config.yaml
loss: "softmax"
embed_dim: 256
encoder_norm: "rmsnorm"
encoder_activation: "gelu_tanh"
encoder_width: 512
text_encoder_head_dim: 64
text_encoder_fused_qkv: true
text_encoder_qk_norm: false
text_encoder_parallel_block: false
optimizer: "muon"
orthogonalizer: "polar_express"
epochs: 13.5
Rows from block 6 of the image encoder of a small contrastive image-text model, named by matrix and row number. Rows with one number belong to one neuron. Each number is 500 + 40 x the weight over its row's rms, rounded and kept within 0 to 999. All counts start at 0. Numbers have three digits each.
After each neuron's rows are labels from the 100 images, of 14976, where the neuron reaches its highest value: "top examples" is what is common among them; "colour at peak" is the nearest of a few named colours to the mean colour under the peak. Only what is clearly more common there than usual is listed. The data: regions of photos with short descriptions (Visual Genome).
# fc1: MLP up (encoder.blocks.6.mlp.fc1.weight, 2048x512), inputs 206-308
# fc2: MLP down (encoder.blocks.6.mlp.fc2.weight, 512x2048, transposed), outputs 206-308

fc1.326:547509453480436499518511463497460475603544562483461488525506552439485467515419531477510502505522500511505511485505497511527557507440572569468553501535566478503512465447483526495480503558447431512455383557498495491429488521486523520505511456521585486552498497497468504492441518519520470518431508461475487596466
fc2.326:524446584446503458448537454396477541419492447495450490491507465480530508472477477523629487558510588423594569515507516516500476495447443512517461520522534510445420564529462449462527523498502511527475474425456544533539440519467562418516486530460426487516509500508489592533534489458490519511521498491509510518440
top examples: text has "white"
colour at peak: pink

fc1.117:481489492522560447471469483583523492468393501475494556504474508469504448539476542527472504468493460467496453450509516543576452468459474534492497482428575403517457527531540439458522437492517492565527557572467463475533464487521554511460567552535467481537449460504514519451529429525534525478504548522580536538560
fc2.117:528491490546518481541506527457551587493534480540533540436439495461499494566561470461567461510446508463520529523560520432437453418505516501528483435485511534529472533461540506513512482525490513532526527522446574531504523526524514549498511501530507536549456547521502436521551527539478501440525385522499445491506
top examples: text has "yellow"
colour at peak: orange

fc1.746:504468491489533391470536495512570537523495582515472482547516541485536510483487506495474489521500485516496454545520500513444544542579502459484517508556555535513536539467428604499503460546510467445517460384505474486513548500539526492533448498511448498482505526484525483488517432484524486587466382551519521502495
fc2.746:514584533523551574543425515494504461482601497495520482534556505510508532512554490457587514501455498494492565570445514484470520551562446497451432467489504538522487476512493481481560454459503520520481552572475524584514556500413442491434483514501507503479457470521478469475468552446527507592511511440507499504523
top examples: text has "blue"
colour at peak: blue

fc1.456:469467521516547505491398472461423550526563595454523409483490518434480443428560449495514507474445542439460462515524488501604511485436525505454470424611568451551462460516521538529470447485570491510505462446473507467439562495484482491517570516482577557490472516545497465435439521500465464487574504465529524463541
fc2.456:543475440512488555476502540539538421478494490482581491528492508529564526495532550428474466509467452556487470508582408499501554494493512531487537484460462513509473568543591501448433532524495534477499515523512491463525491498474558424492554492560430504496489434528531469544473475535475477541439559491594522490560
top examples: text has "white"
colour at peak: white

fc1.61:482526514492457434530507480561466507509505499504460519452485493482476553498485488487499477502526492483485527590476529541512474548514512400511500499461507497525536491473558581502493461469541531515514533491519511541514522443536492560539525454460473364448413492474531560511497510492418498530579456499588434552513
fc2.61:486527505506459519410480514488533549506486554479487475538539522497466463493579538470473516496446525554561471463479503496531526443503478526516560522520508508480507475537491505598465552467497483554504484468511479501432490443522430431504542471521544466458499440533470488482489460487511442403477460504503466522472
top examples: text has "sky"; text has "blue"
colour at peak: white

fc1.683:506495474505452464479521450507476532607456492515533526408563478432513499549493469537442489490556473590481510526560510488525464466534491515526490522508478505474529472504489497519545514481549488474465466497461500488503496408485546459490501533429491462401540443515469526532566543503467497384531447488553444559537
fc2.683:482462536542523535558444508558457479491559533554472470464480568535496557460556481464566545475555480419504500519525446498554487534477449465457477524455466526407544601545458467443484534479489492520532452491429524528529508490558540480532494549511502529534549474512536430446509475530534578568458549491476509459517
top examples: text has "red"
colour at peak: red

fc1.139:486513473498511548480532479531502431555468472508574479534500531471577473435522525488527494454364483479540481583444464526441512485436438482482535472527491555504518531489503526569530546472461529492459552526464413532515545455530507513541506486490519462469466531534471481542502496486531535478535491480515512505456
fc2.139:489518463471468508503490567519503529544482532550498477528473534503480519566444431475492498475479508507482455416476509510477460478462583484521513489508503499473559460478460514494548510484541454542512582472584497520505500479530494439502450507492549569471474504450520520502554495432464477497536525498568430554525
top examples: text has "red"
colour at peak: red

fc1.517:487479514524523500484384504553540504522579498529532439587514495525501475495508541558516518513525557553482489571503487461486485485531549483497454498470419511517534459487535496561527494416511482529528548447538458494506519508501517506488507546488498376542497505532558594531525486466507524582603452431409454508535
fc2.517:441478535503523492551495460480459440501464528517522447487457513476506460509450477587473519505359554437534462451455534523526499456467534501567499570513504565473389515503487514522444560563461473495495486475482494513493492474474488471480502588473537503465492472461382561493507527564485514537454498499554492465541
top examples: text has "white"
colour at peak: white; pink

fc1.192:496542491520433452477545564438586520509419531511532512475467544423516481479524489457525419494566504521434453484464480531479514472479554483457514491543449466532560524583523590510564466460471543510471531471531434530464494495454537427469442481413476477430411538484541407478477482487472495464538451413414461533497
fc2.192:529508459369465536555530419590477494453471505500533557558533497549536410450527472477507495437485512481495508594575508538493542487473446479439537456513469504550492468467485481543498614461458624447463521512454507510577526482511443517454528475434553534452466511418500508537529521411515430504449515496562511521537
top examples: text has "blue"
colour at peak: blue

fc1.62:495501460482494505415530403423571473359557553529438599501543566513544614411498442556576477509492528504496527560484566477558518534522494533530522436498529549457424528499491511507524456510483535463522414468506492495498542523541497513475511446531530454511472492469536471435474565489496522481496545554527478605449
fc2.62:539541524536484493506466501627432530474408459538529528540541493412439522514445553479523445491492555444518498490534553545460490445505488483523538516476494473536498443512426536526527535525523477492464526513474506466488438467485526485515542456493487510487457544481497473519524415415414464541474514468470454471518
top examples: text has "green"
colour at peak: brown

fc1.123:575499440474541410452459530445542469534467529471506540493525492535445493519509578435438481471488504546439508588561506485526528525493528466484469472511473497526458513585461499489513540535500522565541541468475508449481513488543456482487512437493439507471426511532557599583558419494501459520550559462429439555505
fc2.123:463502560486465540442537456490528536463477461436455568434508499550548610467536462492547418502479495445537455542437476504475501491487518471464450501492517520499503497488572558553491521452430492494495482539551471534469478499412503491456498490525467468502458444471514461500491550536475481442514501425459466471513
top examples: text has "white"
colour at peak: pink

fc1.229:503432497504512481514493446517555484482503554473594541536378506545451481471510537523511457436391431454487415512510486474544478522549570466518472465517572351486487482505458533473577507471543469474477556499441546483515521535587526525506510434486412491504453431466524571561548436542497537444497495490534486567550
fc2.229:525405493479512480506485482555486568470512548528504526525471453504506521472535404472518490480481513467448500471544482528495460548475451558465533536466496656565442457528488447443545494552437464503488543547526543502451544499496542561465476551500489531494487500526484563474494461517506485583490548515502479516492
top examples: text has "green"
colour at peak: brown

fc1.334:518626550515475500452456457567574488504529547550455527429457525546484464432486415494500527448506460492448524487505539494501513550479514438489531480438518532539493475633523506556496390552512532507500598526464544456513482462499462470516475468462462518490512461509520519512595499487442453513521523521456513417459
fc2.334:481459483541455478491499526440479558513496500450559486471514512526511506469541595494555470445478492503452433440462436534523502495549530483438541565517525484467480476411536465521473611472509467517472526458587573598496508419565517464525473459525529479522534479459501485570480580548596542521479528525506481480531
top examples: text has "sky"; text has "blue"
colour at peak: white

fc1.593:512581457467478472525496469465522520504468495505538429484567454517512530557507477521482597486491473477494470469453528441535459558504541540493550485510447501483526473518489486490515497545409537392518476542524502490556479481496513447510499488473475466551457485526491572506430568433488470469564467546551505540568
fc2.593:449480479553502553468439454481597429558516462489520554493459461482454513422523557529445490465429515485530480486506406420529538480509529507464585528458491434458462469566477478539539554507541508550486540548502470454527426490501491494481527461477499518513450506558503447521519451483514539540436462501446489539544
top examples: text has "red"
colour at peak: red

fc1.357:465471464509514491553455469528488518507541448471516540510546561505535464439500547509562484542526475542530482492460499453470506526462529559613524523533509462485526451587460558478579548437415495522515513448557503509479498536458511493444523517541424445514558503569529478522516480486488495455535549439499456436443
fc2.357:452543510536462515496542459429533448484574438524537523476505414575509482471466551425472484465587514460551497484494506534539569507536529501547495535494506472462513513536507489580484454512515540505477522469494425438436472486547481443431522512566460458565473499470499524575503487503480466508495525463448449440553
top examples: text has "blue"
colour at peak: blue