Rows from block 3 of the image encoder of a small contrastive image-text model, named by matrix and row number. Rows with one number belong to one neuron. Each number is 128 + 32 x the weight over its row's rms, rounded and kept within 0 to 255. All counts start at 0. Numbers have three digits each. After the name is the row's rms in percent of the matrix's.
After each neuron's rows are labels from the 100 images, of 14976, where the neuron reaches its highest value: "strongest on" is what is common among them. Only what is clearly more common there than usual is listed. The data: regions of photos with short descriptions (Visual Genome).
# fc1: MLP up (encoder.blocks.3.mlp.fc1.weight, 2048x512), inputs 0-170
# fc2: MLP down (encoder.blocks.3.mlp.fc2.weight, 512x2048, transposed), outputs 0-170

fc1.548 127:119103154098084233171082098072092131117138121092137071091140080088180160106143161133206086178143149122190128124143128126113125145171106122183100118128148097074105195115133145124115000124104121135147117093106122122150135084138152087173152148146123105189111206143126075188129144104136159155158130064148105114088143196237115101151097106121143102106155101161116125128128184113140185120100164130100171098149143127077205161114134112154098100128124101141095130173117105169093162153094069097095132144150143177114161154137
fc2.548 130:126097193138056071091176089097202160115144094100079141133130116145066134123143165109117187061102090133037149126117152148143162093191072117122116154089165180156117157137153121150148161149195126126094145175108120145122064126121106135152137147185124118130086122157179164087146131148145112114116093100095114097132102115101107148122109123202132153142184144159120145128112173080135156165112161133136133167097105154079132116130151175115099111120145119109096081089162155093150131121139106184127162115144174073113152087085
strongest on: text has "yellow"

fc1.451 084:143102100188159144121110204076127116155192152126095163117099184086146141155147179152170142114127162142125107162138113104072083150153167096148139082174166139134094156135056110183138112135151127171086108114148172150163123134123145159138152151151111150081092170097117113158102110139158217122104156135116114128164123081105080095173154148123094148111124120119199111138183155127155106112102129158172163068209116151196117125162185087073100166111150085095044110160166091122117121102129087215150137074049111091125126150138
fc2.451 087:139191136097135138118139117146168197180108083211112114133194130140114165180117084147106107162110172178144134148135127170223167079066138093138138133104097156124108105163125128092101155103162100135087156151131086112118136172108127110130174161093125154149101061119099128180132143073191086183163099144101098111155124126151159149099162095099143115138147103110113130149111150137087154101199132090145126180132080069131187079159140138142132077199112157107131165095122146126184167174161159100097105128156126148174133127174
strongest on: text has "white"; text has "sky"

fc1.494 103:090113151111139127152116119100146145112137150071116147215142161118122086123118113208136126101183132153155093131053191151116150132163081082104115125154128175154146153164158115115198144117124079129110150055133103103088110143131106143091108105130104078130128093115148136081167134131118126184170118177175087109093132122140099142108076127064145139085172163145085133076137108128205160157147115159183103207110105174127186175124142175135140144132114095096198147157119141057136171074117129133135164114110158113149154100085
fc2.494 099:090123117092134096110161099157091117124114156138164150095100099165161129117134175103095105169119091108122156142023066109149137172082096121129103128082067143067097085154078090158099115129197179092118115153103142083113113117119168121156174113123157186132087108142117133126120163132119158146126146116083082190109136200105119140145187137155125111143117136114110142171110153148116158151098115143088144120135124142152101164058111119126140097098133041163103133065163137099124111154114101160160101111107142149156134103075
strongest on: text has "white"

fc1.298 100:123133108169128131137081122162100153135153170132108088075118120088116153093138085142121186094169066130053090094071131079098061138070130079123145126154126142133098141133123161134119120112092104122118165136190160152129124112134093143054071131083116144111092138141136140131183074156073107180148156130210086159105167191078196123087163141105098144133127187123112109092049188089141133138148132173139075143129092165153075094178153108090077167145135152091170170117095088158080048099124153096109174122156155159160100107116
fc2.298 098:133176188146113110077132133111143123143124095112116146158113170133042149152139108140152151148078072169192159158146155173096147138142096140189117110130105154090127156099116099141146101177127138112110119139057071100089116076126116156121104128131149116116179190129099155144124145093152117095144167141146217087163135098135137179163118130098109122139134090111113103140112123167111158119189132088159139089139119109112102155075130153147091118120146147129069098120206147126192137165109129166160098128082058117144188119151
strongest on: text has "green"

fc1.63 090:126114098084102088102146100167149126140155137064143130139128142131135107110135108148122102131126171137063130172088104132153212130156091105137139179114119109144121129111126134165109159081114125162078143121106155161121132156129139075159135133144123173121090110149142156178129111082180135159092111086159132094087123079133126057193136124051087142163055085130126095089166100102092145103163107110099142157127112150159166131165092096111134143109174147129169076143118135107160117152151111118083174087093135185143098119056
fc2.63 091:128089181156088126100154079120151150166097102101094144123152171079118088139122159119143102119155109169115096151119107107113101151088126227171111120123125175160148118146111065093195099113176086111177147211092088154176109129179110093133100177186150097084144131172114115081165163157132155153148175162179119124120087120134153116031103129126132103099103104162085151111052126074194084144108161169157154092159174083133163076080118177049090042133127154144176140114119155133118139118101119094144123164142082157083135104127
strongest on: text has "red"

fc1.210 082:134163144166111124134157193152159072135094068149146154101102119133119105138141133143161152100165054121134152127110090150106097176096082165133189102169116087162122132127120171167111140066063112085145146124152154120102096207077085146152084128063102142202028151160055108043145113186100111080058128165141152163195099137089112162163094162110105148116054087110055100144129125114139151131114060093175080173136116138122091114137141130127163112113153156171133126113103095135187158133158128107116124128163100105163123081172
fc2.210 082:137068073115122143119133096111149145128129127114125165172125099110157137105127066165139106143106176099145103115196138127099083121076137174114128169170125135126164152093112067126121138123140168121102138151071109147141110126159163138118105128173145103103200080153168136192143121054123059114073153113105105081119115124125130124062130130132154124088185122111140132109066059158082159185217188141075136121124120106162107155109147176094084144113124132121121119129150129082135095153107136112150108146115097131152175182094
strongest on: text has "green"

fc1.250 105:168178170128132145128147148163093114130164041150119176141201151109136178130106096129160124204135120211057111100187154113075127165167155111091176156163150137161114140167175150119092165128077117160137131143114160124115167168179139107155107197124121140118112197124073144111158143062156179125110170152117074021164091124139177115138136156093156116202125129119174114136116072128043130149182134118131096127126118112128121176136129047082148108107104134094106130120136149105188072167131139124149126114103179144083124122163
fc2.250 108:156096152100165186168113182115147114174145182161110054154077164145109108131146151138117126108083154099121117174108100119081167066061138086102107134077074143152125120158104152135095163083162171079130139120161197160099093187084161154084120118148105114091144114087112111039125132156114092090113158113126137096075167181173104157108138147106165129152140131102114169140154079094157100146117106131109104192162189155141151085067150135129107110152154152089140138173108121081072103189122090171124153144116093125098132106097
strongest on: text has "green"

fc1.681 116:148206120172101129141118086114162136093216147110158094108149113106102179150114099101055153154134145191164078131094126044136082121105110126144138112144121105105120136081126152167117152140074136174115105159123116202107158182133115121152157126099110147138146122168124140118061134114129193119115157113142134150052188072115138083108122130122178099141131079143083092135073136128087120126188117067145119094131125152129215090070159142105119137172103157102140128135126150135092073113111175135112160132126150125136149128119
fc2.681 122:096096158074107082132148150117110161071144136153130146139159171107122129165170133158150145129109055085097130126175167100142120082157156103130090151092127149132163114132146092098100156186174102101136143119133129151190053133134146111089143112121119198155065094165127074125128112177103098152112127126149111144093081142178126136190127084169107117140111165104234125141136146114205081158179165184117142131133084136141129127163122128073131119117114127126208141097079097191158099116133106152156099115145100102130125100121
strongest on: text has "green"

fc1.84 106:170108126105146072117135143074113185172187118094156162126145215052125105089167171160124117133110090162111099142065111115078155112141105089123143170218178162127108095163155105121141130109166177139124157136109146130193089115104165131141194177116082120131155140107117140125079156151115143071128094163141143088092149141119116124141097124154122101053160137144052161087147187133135100155134175129195154113150166146103137085149165122107080064054155143156144145089143067097182079101164111164152090168112104064157090168124
fc2.84 108:139158134129060128115173138166124073158114166143088137120117078159161158131077064114110107108104164155167218175159106160194114165105147155159087127101113137168121181169124121081181170150138131116082124167133090138176172103126072086180139145137165186107107129125161117127106138140128133191152168122147117105092126113091184121132162124103147156147075104048191060144103146148099126096113105144107116127140078129133141131116073160143183137161132157107088116137071138204134175129138190099146143107093120170097134101078
strongest on: text has "blue"; text has "sky"

fc1.579 082:138194136158048147079171188132107123113131143120109104073187074074129098125104118118121132125130144150129168083138113059132198104150163076107147134133111158158154116122195147121081150158159123167107121067182171192151074139075141156153185136165145195087106134105168096205096093124137109096160117155139129093097106136173120107105154161138066087128108167178115096165154204078119120110118128156177118145142181103118155055088110120158132149130113107114171129102160114118125151044109147155155108017117127092116084169134
fc2.579 082:089095065146115132169165153168091149134158080063151134109086194139159097184150095167133155129142089172142202157147080136121136107084097106137128138087137169142120126125132112169125127136114164133142125145124154133134149153192081059192121151110119115157112115094110115122073217150104178138145131199130156174099131143091145138084193076159139140119097110054184104151152112106145125112132114153142122070173154155079130143118143116131139107106141184119135070105050119106131087133122111162081110193101118137129136144111
strongest on: text has "sky"; text has "blue"

fc1.527 090:119112098096137129126098130124087091104132175116092125084168115084189188134084114137147127147168136184131129079115115105122176107093184069121123166088124162141084169083116121125151083169164104100131115083176150156130079175104114169194137146158136073055136137124138137122090136144123129144145154178107180090083146146128141118142123159157125164151133128114098155114138138102082146142129151153072115141071167137086163061140094090099193094124099073128105109150172094132239124111151147113098110120099123160140099132106
fc2.527 091:133193112151170150131151181129095112155115091171166104104082094141186082108119120097107121144065110146141126144110098145118084117088087104136119130126158193195111138189133095117147163189124133146125151188075164085089190122145151097089110129072068162134097119100089097151130169115128126092165098118131123087138144162157145063106205123154110103141121128114168078097233133048118119060106106143164080128163135115143155120112148143130142117144144117100089112155113149179152105188095073152094106111123131111105136109118
strongest on: text has "sky"; text has "blue"

fc1.429 092:123153176109134082184102150120179175135114124163094122064111092159109128113156068182177161106136081131164171134133137075066163163168110130136121155125166157168140172219142092125150113155175153095138130063146134084111125089152051143106121105104085104133115121113133151121186155028135135125123100133160093143165123157120111142079087188095133129111165127061050147172125082091160111092125115141171110129185162204110115112150152137068124143133135129133190133150150146133131132139067175093168142074107138114102116101168
fc2.429 094:108131150138107189037160142159142123151116151076166112198177157156084136154156161111073138117127123153124136107119115134152106070081168117176106139146132144102088086086110164119085123192140123122115155142154101133123169119104122216068116121157199124091159116145111137079091104084132124135149172099140157129122121090155115175133128111091156191148128090225088099079137161139124183131192075113131152124084086097151112170130122127115145158157079131132132152163137091169124161170153116135161110116103122153109182161163
strongest on: text has "green"

fc1.316 097:150098154148057129087160061143109133156131132143146078139130049129127158113162171197127118117097152134103151196113158129102138146057161078096114123184072118136124140162137040146136139092107085148152130096166129120110129142064151097163151174167091169117116134144120185105159084123133066103167151108174136155099136120139124072142103118106148124139133133173145098167139125101139158139099131098054096127142106167060138114142137151086071129182158101109145164117159091146124100164087138119111131106156120194123128164200
fc2.316 094:120139141132139155179125151136188126178113117076118118108119142088141129185067116130092073079164128097086121088159164124114149115159133152162121078097152115173128122100117157094111121138139116127118114135033089120156166096146148110054152146140147120140083135101078147175117143136159134078108143142101144101147093084158135135090141151171070147170110144087148154152067145154127096173129114086102079100118155156133077144068135130151064099113147115133071117099123081135160173119123140205137170170131143065116140160099
strongest on: text has "red"

fc1.430 071:075124159104115140177115156151084151101132074166096105064202148128144127096079128113150061135113140132096161171125029137112127121132098211131139095110154147160131141130125199119216103088146131088132154099109086105111087116129172108176149118128106112103150117106120062100143117197122127090152145131164194112116123066187158188139103118138104119126092120101098117119107113105106097104154158133147106133125120112131035057132176094137148116096095093074110127158200132135150035161153160109111151127152122102128141093048
fc2.430 080:193137102151135116088115105080150107121132196141149136096032058168097102130088130126151165138123101157182093144123174067164162132099118126194142119116110127211096094148117138131091161100093190153078170157097114104127139082105083104147196162189197138172122141128109085128096085057105106113120100226080086129155221123152098141182184131090151127091143088158135111168110116120057137136069149109110125094157126140112133180094117108086132167200133168136156131145081131107178091144138153144087136081161142101127142101162
strongest on: text has "sky"

fc1.597 109:183107086138121104164089129105141144091171168143117125074151140148129107151111166149163141118193127100180122102174079125103103141196118151180118118167139149108145120110042166144132093128134097121126094131110123117119118124155110084118105140141126121135101077136155170135100078158106076132131113125183161116087099112131107172147105118088143110069127128099085099146158129147160116212091097149077132144120120102199142164118150095115123089108128112161105158077126122145161156133159104120131128110099087156141104194124
fc2.597 114:102131111141167106106179137178094179145102084117193131143108073138127098113119116100119150171119145090061196097099183178143126103058144117076104130102066086112135177082139127112081143115159075148135121119102141086102149090100134083158122157175075106118132120148081100090129162143128206150120145122088145136154137105111140117146149117163186099147189127120115105112115174144109152071134205127102112161084184134064207091162139107113094157061086073116126084142111154107090115110162146168059138135059085081123153118109
strongest on: text has "man"

fc1.155 101:147119126076095125146121151147116121134136115112126124140142124112141125166112150134067128122096045141161143194129186156156135133156119185143171118097123094078138139111147120134120157147182107122143180101067171129163106170105088137125145134143137157169132062118111079160149178105149079054179142105088137156116070161126125080124073144195094057136164133130083072099103081115055154142130083122131144097082135121176095142138053103084153125141159096090153154050076163139153165128122095121066080164124119129052090144120
fc2.155 097:130187126108167109143117138172092181114107100172128108117174141153127155077135170137119077094112183114105134049152125101156059162133153055111136083135117147203110115138056095097072135080093096184116177114151123131075157107140173165109128174133098154103118092139093109115075045116107158106061155120126144111065095079074142138118158138109146208136119133142179148150132211152102112160116108115129098136157118164149141156092149133129117132132106138146114114178136095106104114137129159136162117101136176066120099145117
strongest on: text has "blue"

fc1.475 103:144120127145116164078115167159091135086104104168130084141138132092106118123115113163159098070197153114103126044157148151141187154075080115130190121101172142117160109152142112145092119156124103133127136105121146130165123079093073076121094126109116151161126123154134072060141104161136118154117105151140171198082153136114170138163142133108135108116165140124074140080121197126153177144144147089053111111159153086127185073183142179090090133132098187096119139096133092128072115167187109134149138127180165121167172098147
fc2.475 109:088160126058127116146120180112116160134076135091151068053195169096103139141166096113136108101105137130123113169171126159178159127129137190160147137130132115152104106109079168119168136117135109134123120103195102103120152153107133152082117113101134151143087111145136120124078137135143080146093140073110112167116061137107123082088065113144150141127105078113185085164163042101123184116126092088117100108185131134145072140066129126116122142098148098145060089184139108152161147072138151087067095120084097102137115132139
strongest on: text has "sky"

fc1.464 101:117136190189147133122122174090181083189109115125171133119161095103167131174155117071102120148146077143139128161165161110146069179130120139116154120135168178096188140096113161120085150133105090127180073119073108069127152158114123136157105122131111125096115141083094165106098187133099145153109130139191121123144099169126116172094104116095136157126141116079202100092114134106099139115130181125140113137073116129124133151123134138108165107166128096108181068104128128014145151113148102168116097097116120065159122139119
fc2.464 093:162098171116105157147139061170086160092177127102143115108130137114088110145152143129121129097117133101134176108120172145073124171136180172115093130145122074138132101168136079170205110113122172102180181173154107178091118095167124111091146150147126165112133047168131094135128104193149074128116111169088118184075167140156064110156150142129092141140098097115088169186161135118174081140144125160144106189135146150173110085134099132121136130153161184109117118164127096161109097189117163085143095190157088155116153117153
strongest on: text has "green"

fc1.363 093:121135160135142120090101113151138148143105115125151120109116209148102163120161051095112179178091117115125115149150158150105119119113108139171144121131174121138151154109111150095091169104133142082186187136158129109114147107124184071078175185105094139100085085115128105094178133144090150131058174151160173139138125086139089100144092129103149099116144147115089095121090109131111159181091132114104096130139110143200134061113174162105123099171126171082144076114125127078091160150163189126131157100113146098079171135113
fc2.363 090:161097107092132111106133115118138067163062108127051082121097107096134121087136093115138105144111151123128104138123091116163068085095148087152121134111120143114155175161103103178163079092137122149057164149109099118172118177110127137106066174078135131089171178195144145161097120162167121073128092099138112055191222069146124186094145099118144179172149089139149118083116098141201138111150130107135114131103101113135101181129099116155086143160161128157127162147102122150187088155227098116151059125145131163138187132121
strongest on: text has "green"

fc1.749 098:114112032164139062135171129078123101102143089115117120110092160112098158159121151175117130170167143152103153140121167085123119096146162138130135175103223174106116132038198120128129129085116123110119131071145127092177162152171203119140147183181173073124113161141086108052172083139150085095121106192180158149127095161088158138105128167137136108160097123152087166128157156081107111140181163121142083109122130126107092157188112110181094144128190152121105093117159154120083160113130113149156107145105111104168097140126
fc2.749 096:168139114142181172167082089148148135137133141092168150136156098143101094092120146062138135070116122148149104123120081172113109163120112097128114132173104137148162109135116115142110128191099119130121108126106122121141137137113103143146077076072133122204167130099155098174181101136062135159157103098101121162118170101154189163170165169143116142120135115117140081163123130179095149141131138087113077084112177104124151130141124173098147110149115138129102114071088048105211120119142117151049127133192166140137130166144
strongest on: text has "sign"; text has "red"

fc1.257 087:152162162153109095156191130112070113104211083102106165139105134158183134083077155104134082115085063091117167123148088166073119101125134132178123167132116180139138107167133184182119125102124117073166131144105166129125138205163150143109131123083136173102182055064165153144194135164162107068180060121090111135069126196166158109124146140099121121114154130038049086102166095130181127162095193147113105101163092138103122108113106161095153132132180131099175167135123138157135116096132084136090095123089093137166102104119
fc2.257 086:128124143087121109099120106144164083124111157158145150071127070122128111118138116146111106141150190140147116136039183092134105150092084130145126151086147086113134155158108151135173139128098187145161164136131191147155118088141110148155099111158123201085115212155043126118106114027081106149088152167166131157139135073097118128181118106090090099117156057190150114137160148122154149098089069069107126175130135074114152082149108107126191182109132129119119116131181126117126125119141135176085194122157115170146121105127
strongest on: text has "red"

fc1.21 101:113148114117124146073180088094089102140126133150151117168130136063091166150094134126079100157167121115144113068106071072180173142139132141134144170157166068085086143050131112151085057189127175120135128111117109119105188095087070127089087138102118164112152085139142111102119084137152119134129121162168127056108178147178161161089154157074173111184077112124065102130104116119084145114147126138121138176104174136129172178103138124083093174096098106144138139106099125106148193160132099157101107126075126154167132174205
fc2.21 108:172086134139136032139105129114139168074157138092137150124146101191128105161209062109161171123178120120069112154202132170108143129078157126138108149153070145135151158166147169088140138113121109087092161121122125143162104157133125135182172087143136093148169155074132161096093096185106196093121120168128136200097124118070107144111134110163082140093154121129171122137155140139135133113097154125083133052105095055140098096139125136138155067141123096103184111143105170127128173090137160059164106142081114092119135103110
strongest on: text has "man"

fc1.504 107:147148147138111144171101080170138126255083100106144096158152148179175130130124131148141119101176112167152176166112099131097090136114176127146136162130176135137101131198075190149140157110112102152111111133137119113173125079107185147106077142114115137154162192171133085085106160104075136085215162040147129161141119099140146142137111126101119123080180141069129142139125030120111146119127162177135094172151080121088114122127128133097099152181106177170136137135156161177094155127067174121152188133148152148128164095097
fc2.504 100:106130131140129089166113185138145135093158136157150147079154134098036106099149192090107076080146091122183112144136121125123155131123063133104095102177140091118148097076120118107170123133106108160144186157137073136129092157196100150136156161095089078106045061110105122166169103161196120159054157133120141165152170129079141145157134092137147129143132121161135122138124191111118139047153127121176147141104149156109153099130144086159126122155150118139156144126109086137153144124138146127175151167148098133152098109123
strongest on: text has "white"

fc1.610 094:154180157143115177149129190183030066119178150118100151148132119171139103110132144168118115083164185142156125123187075095104142073116085188131117112132074155159136090128128146173067113157126146140136096094097088097159108131097158128203143085129150121122081085075180116106153150147110144120134129107112112126132159138131125097112146100153095147073140127074101139119149100117156163183090116100081154133183088153190154149058070110132139135162138172145119107124142160125154066065107131164080183076080123134120128125092
fc2.610 101:160107131094134138141111108183169146160153118072127107158178122121142137180166105115174118112176091163133143129091170132122145148168135190145146116146141115101157164094081069071153142160118117107146163147209146182104110088178126156117079135108137144201173165138072110126133086126135070122131201143130131153136079119097143115108118159099082132129129130170107087146153135110128126117178112148152124146155137105118159098113173085083124127179153058097099090171122093156120077180088133113122144183129119168126082087141
strongest on: text has "red"

fc1.148 062:135077143186160159120153110089107110148145110169123148133086201154194128202142192126105138153079071138184102167147190069108068135075172125157116139137072118159107116120135138134106136188179119111115164138186107142158153147171077124087067126138109164122126140139097109123110163173096131165162155078139158108131106122162181135119189192143169115116069147087164158093169089106180123124102132148107101142206156127139149082098124094104142147142110136181162122132170083086136193175130125114134157083116147131143145139157
fc2.148 064:090169120105134113109108111117189129143126135149158160132146117119105122131103124157174095096149209148123127088079062107113130125148138143094091102110173103068106173140070209135125095110074124134153108120112123153091170132086135154132126201094090067165139162088107104136164124105137115115068110110164119148106211085091109148172097122074091126181167098104135106149143156137109112102079164082201095156166119144162086180132135185130137111082148146161119102108135156117131096081115081144128112184176128134108123130139
strongest on: text has "white"; text has "sky"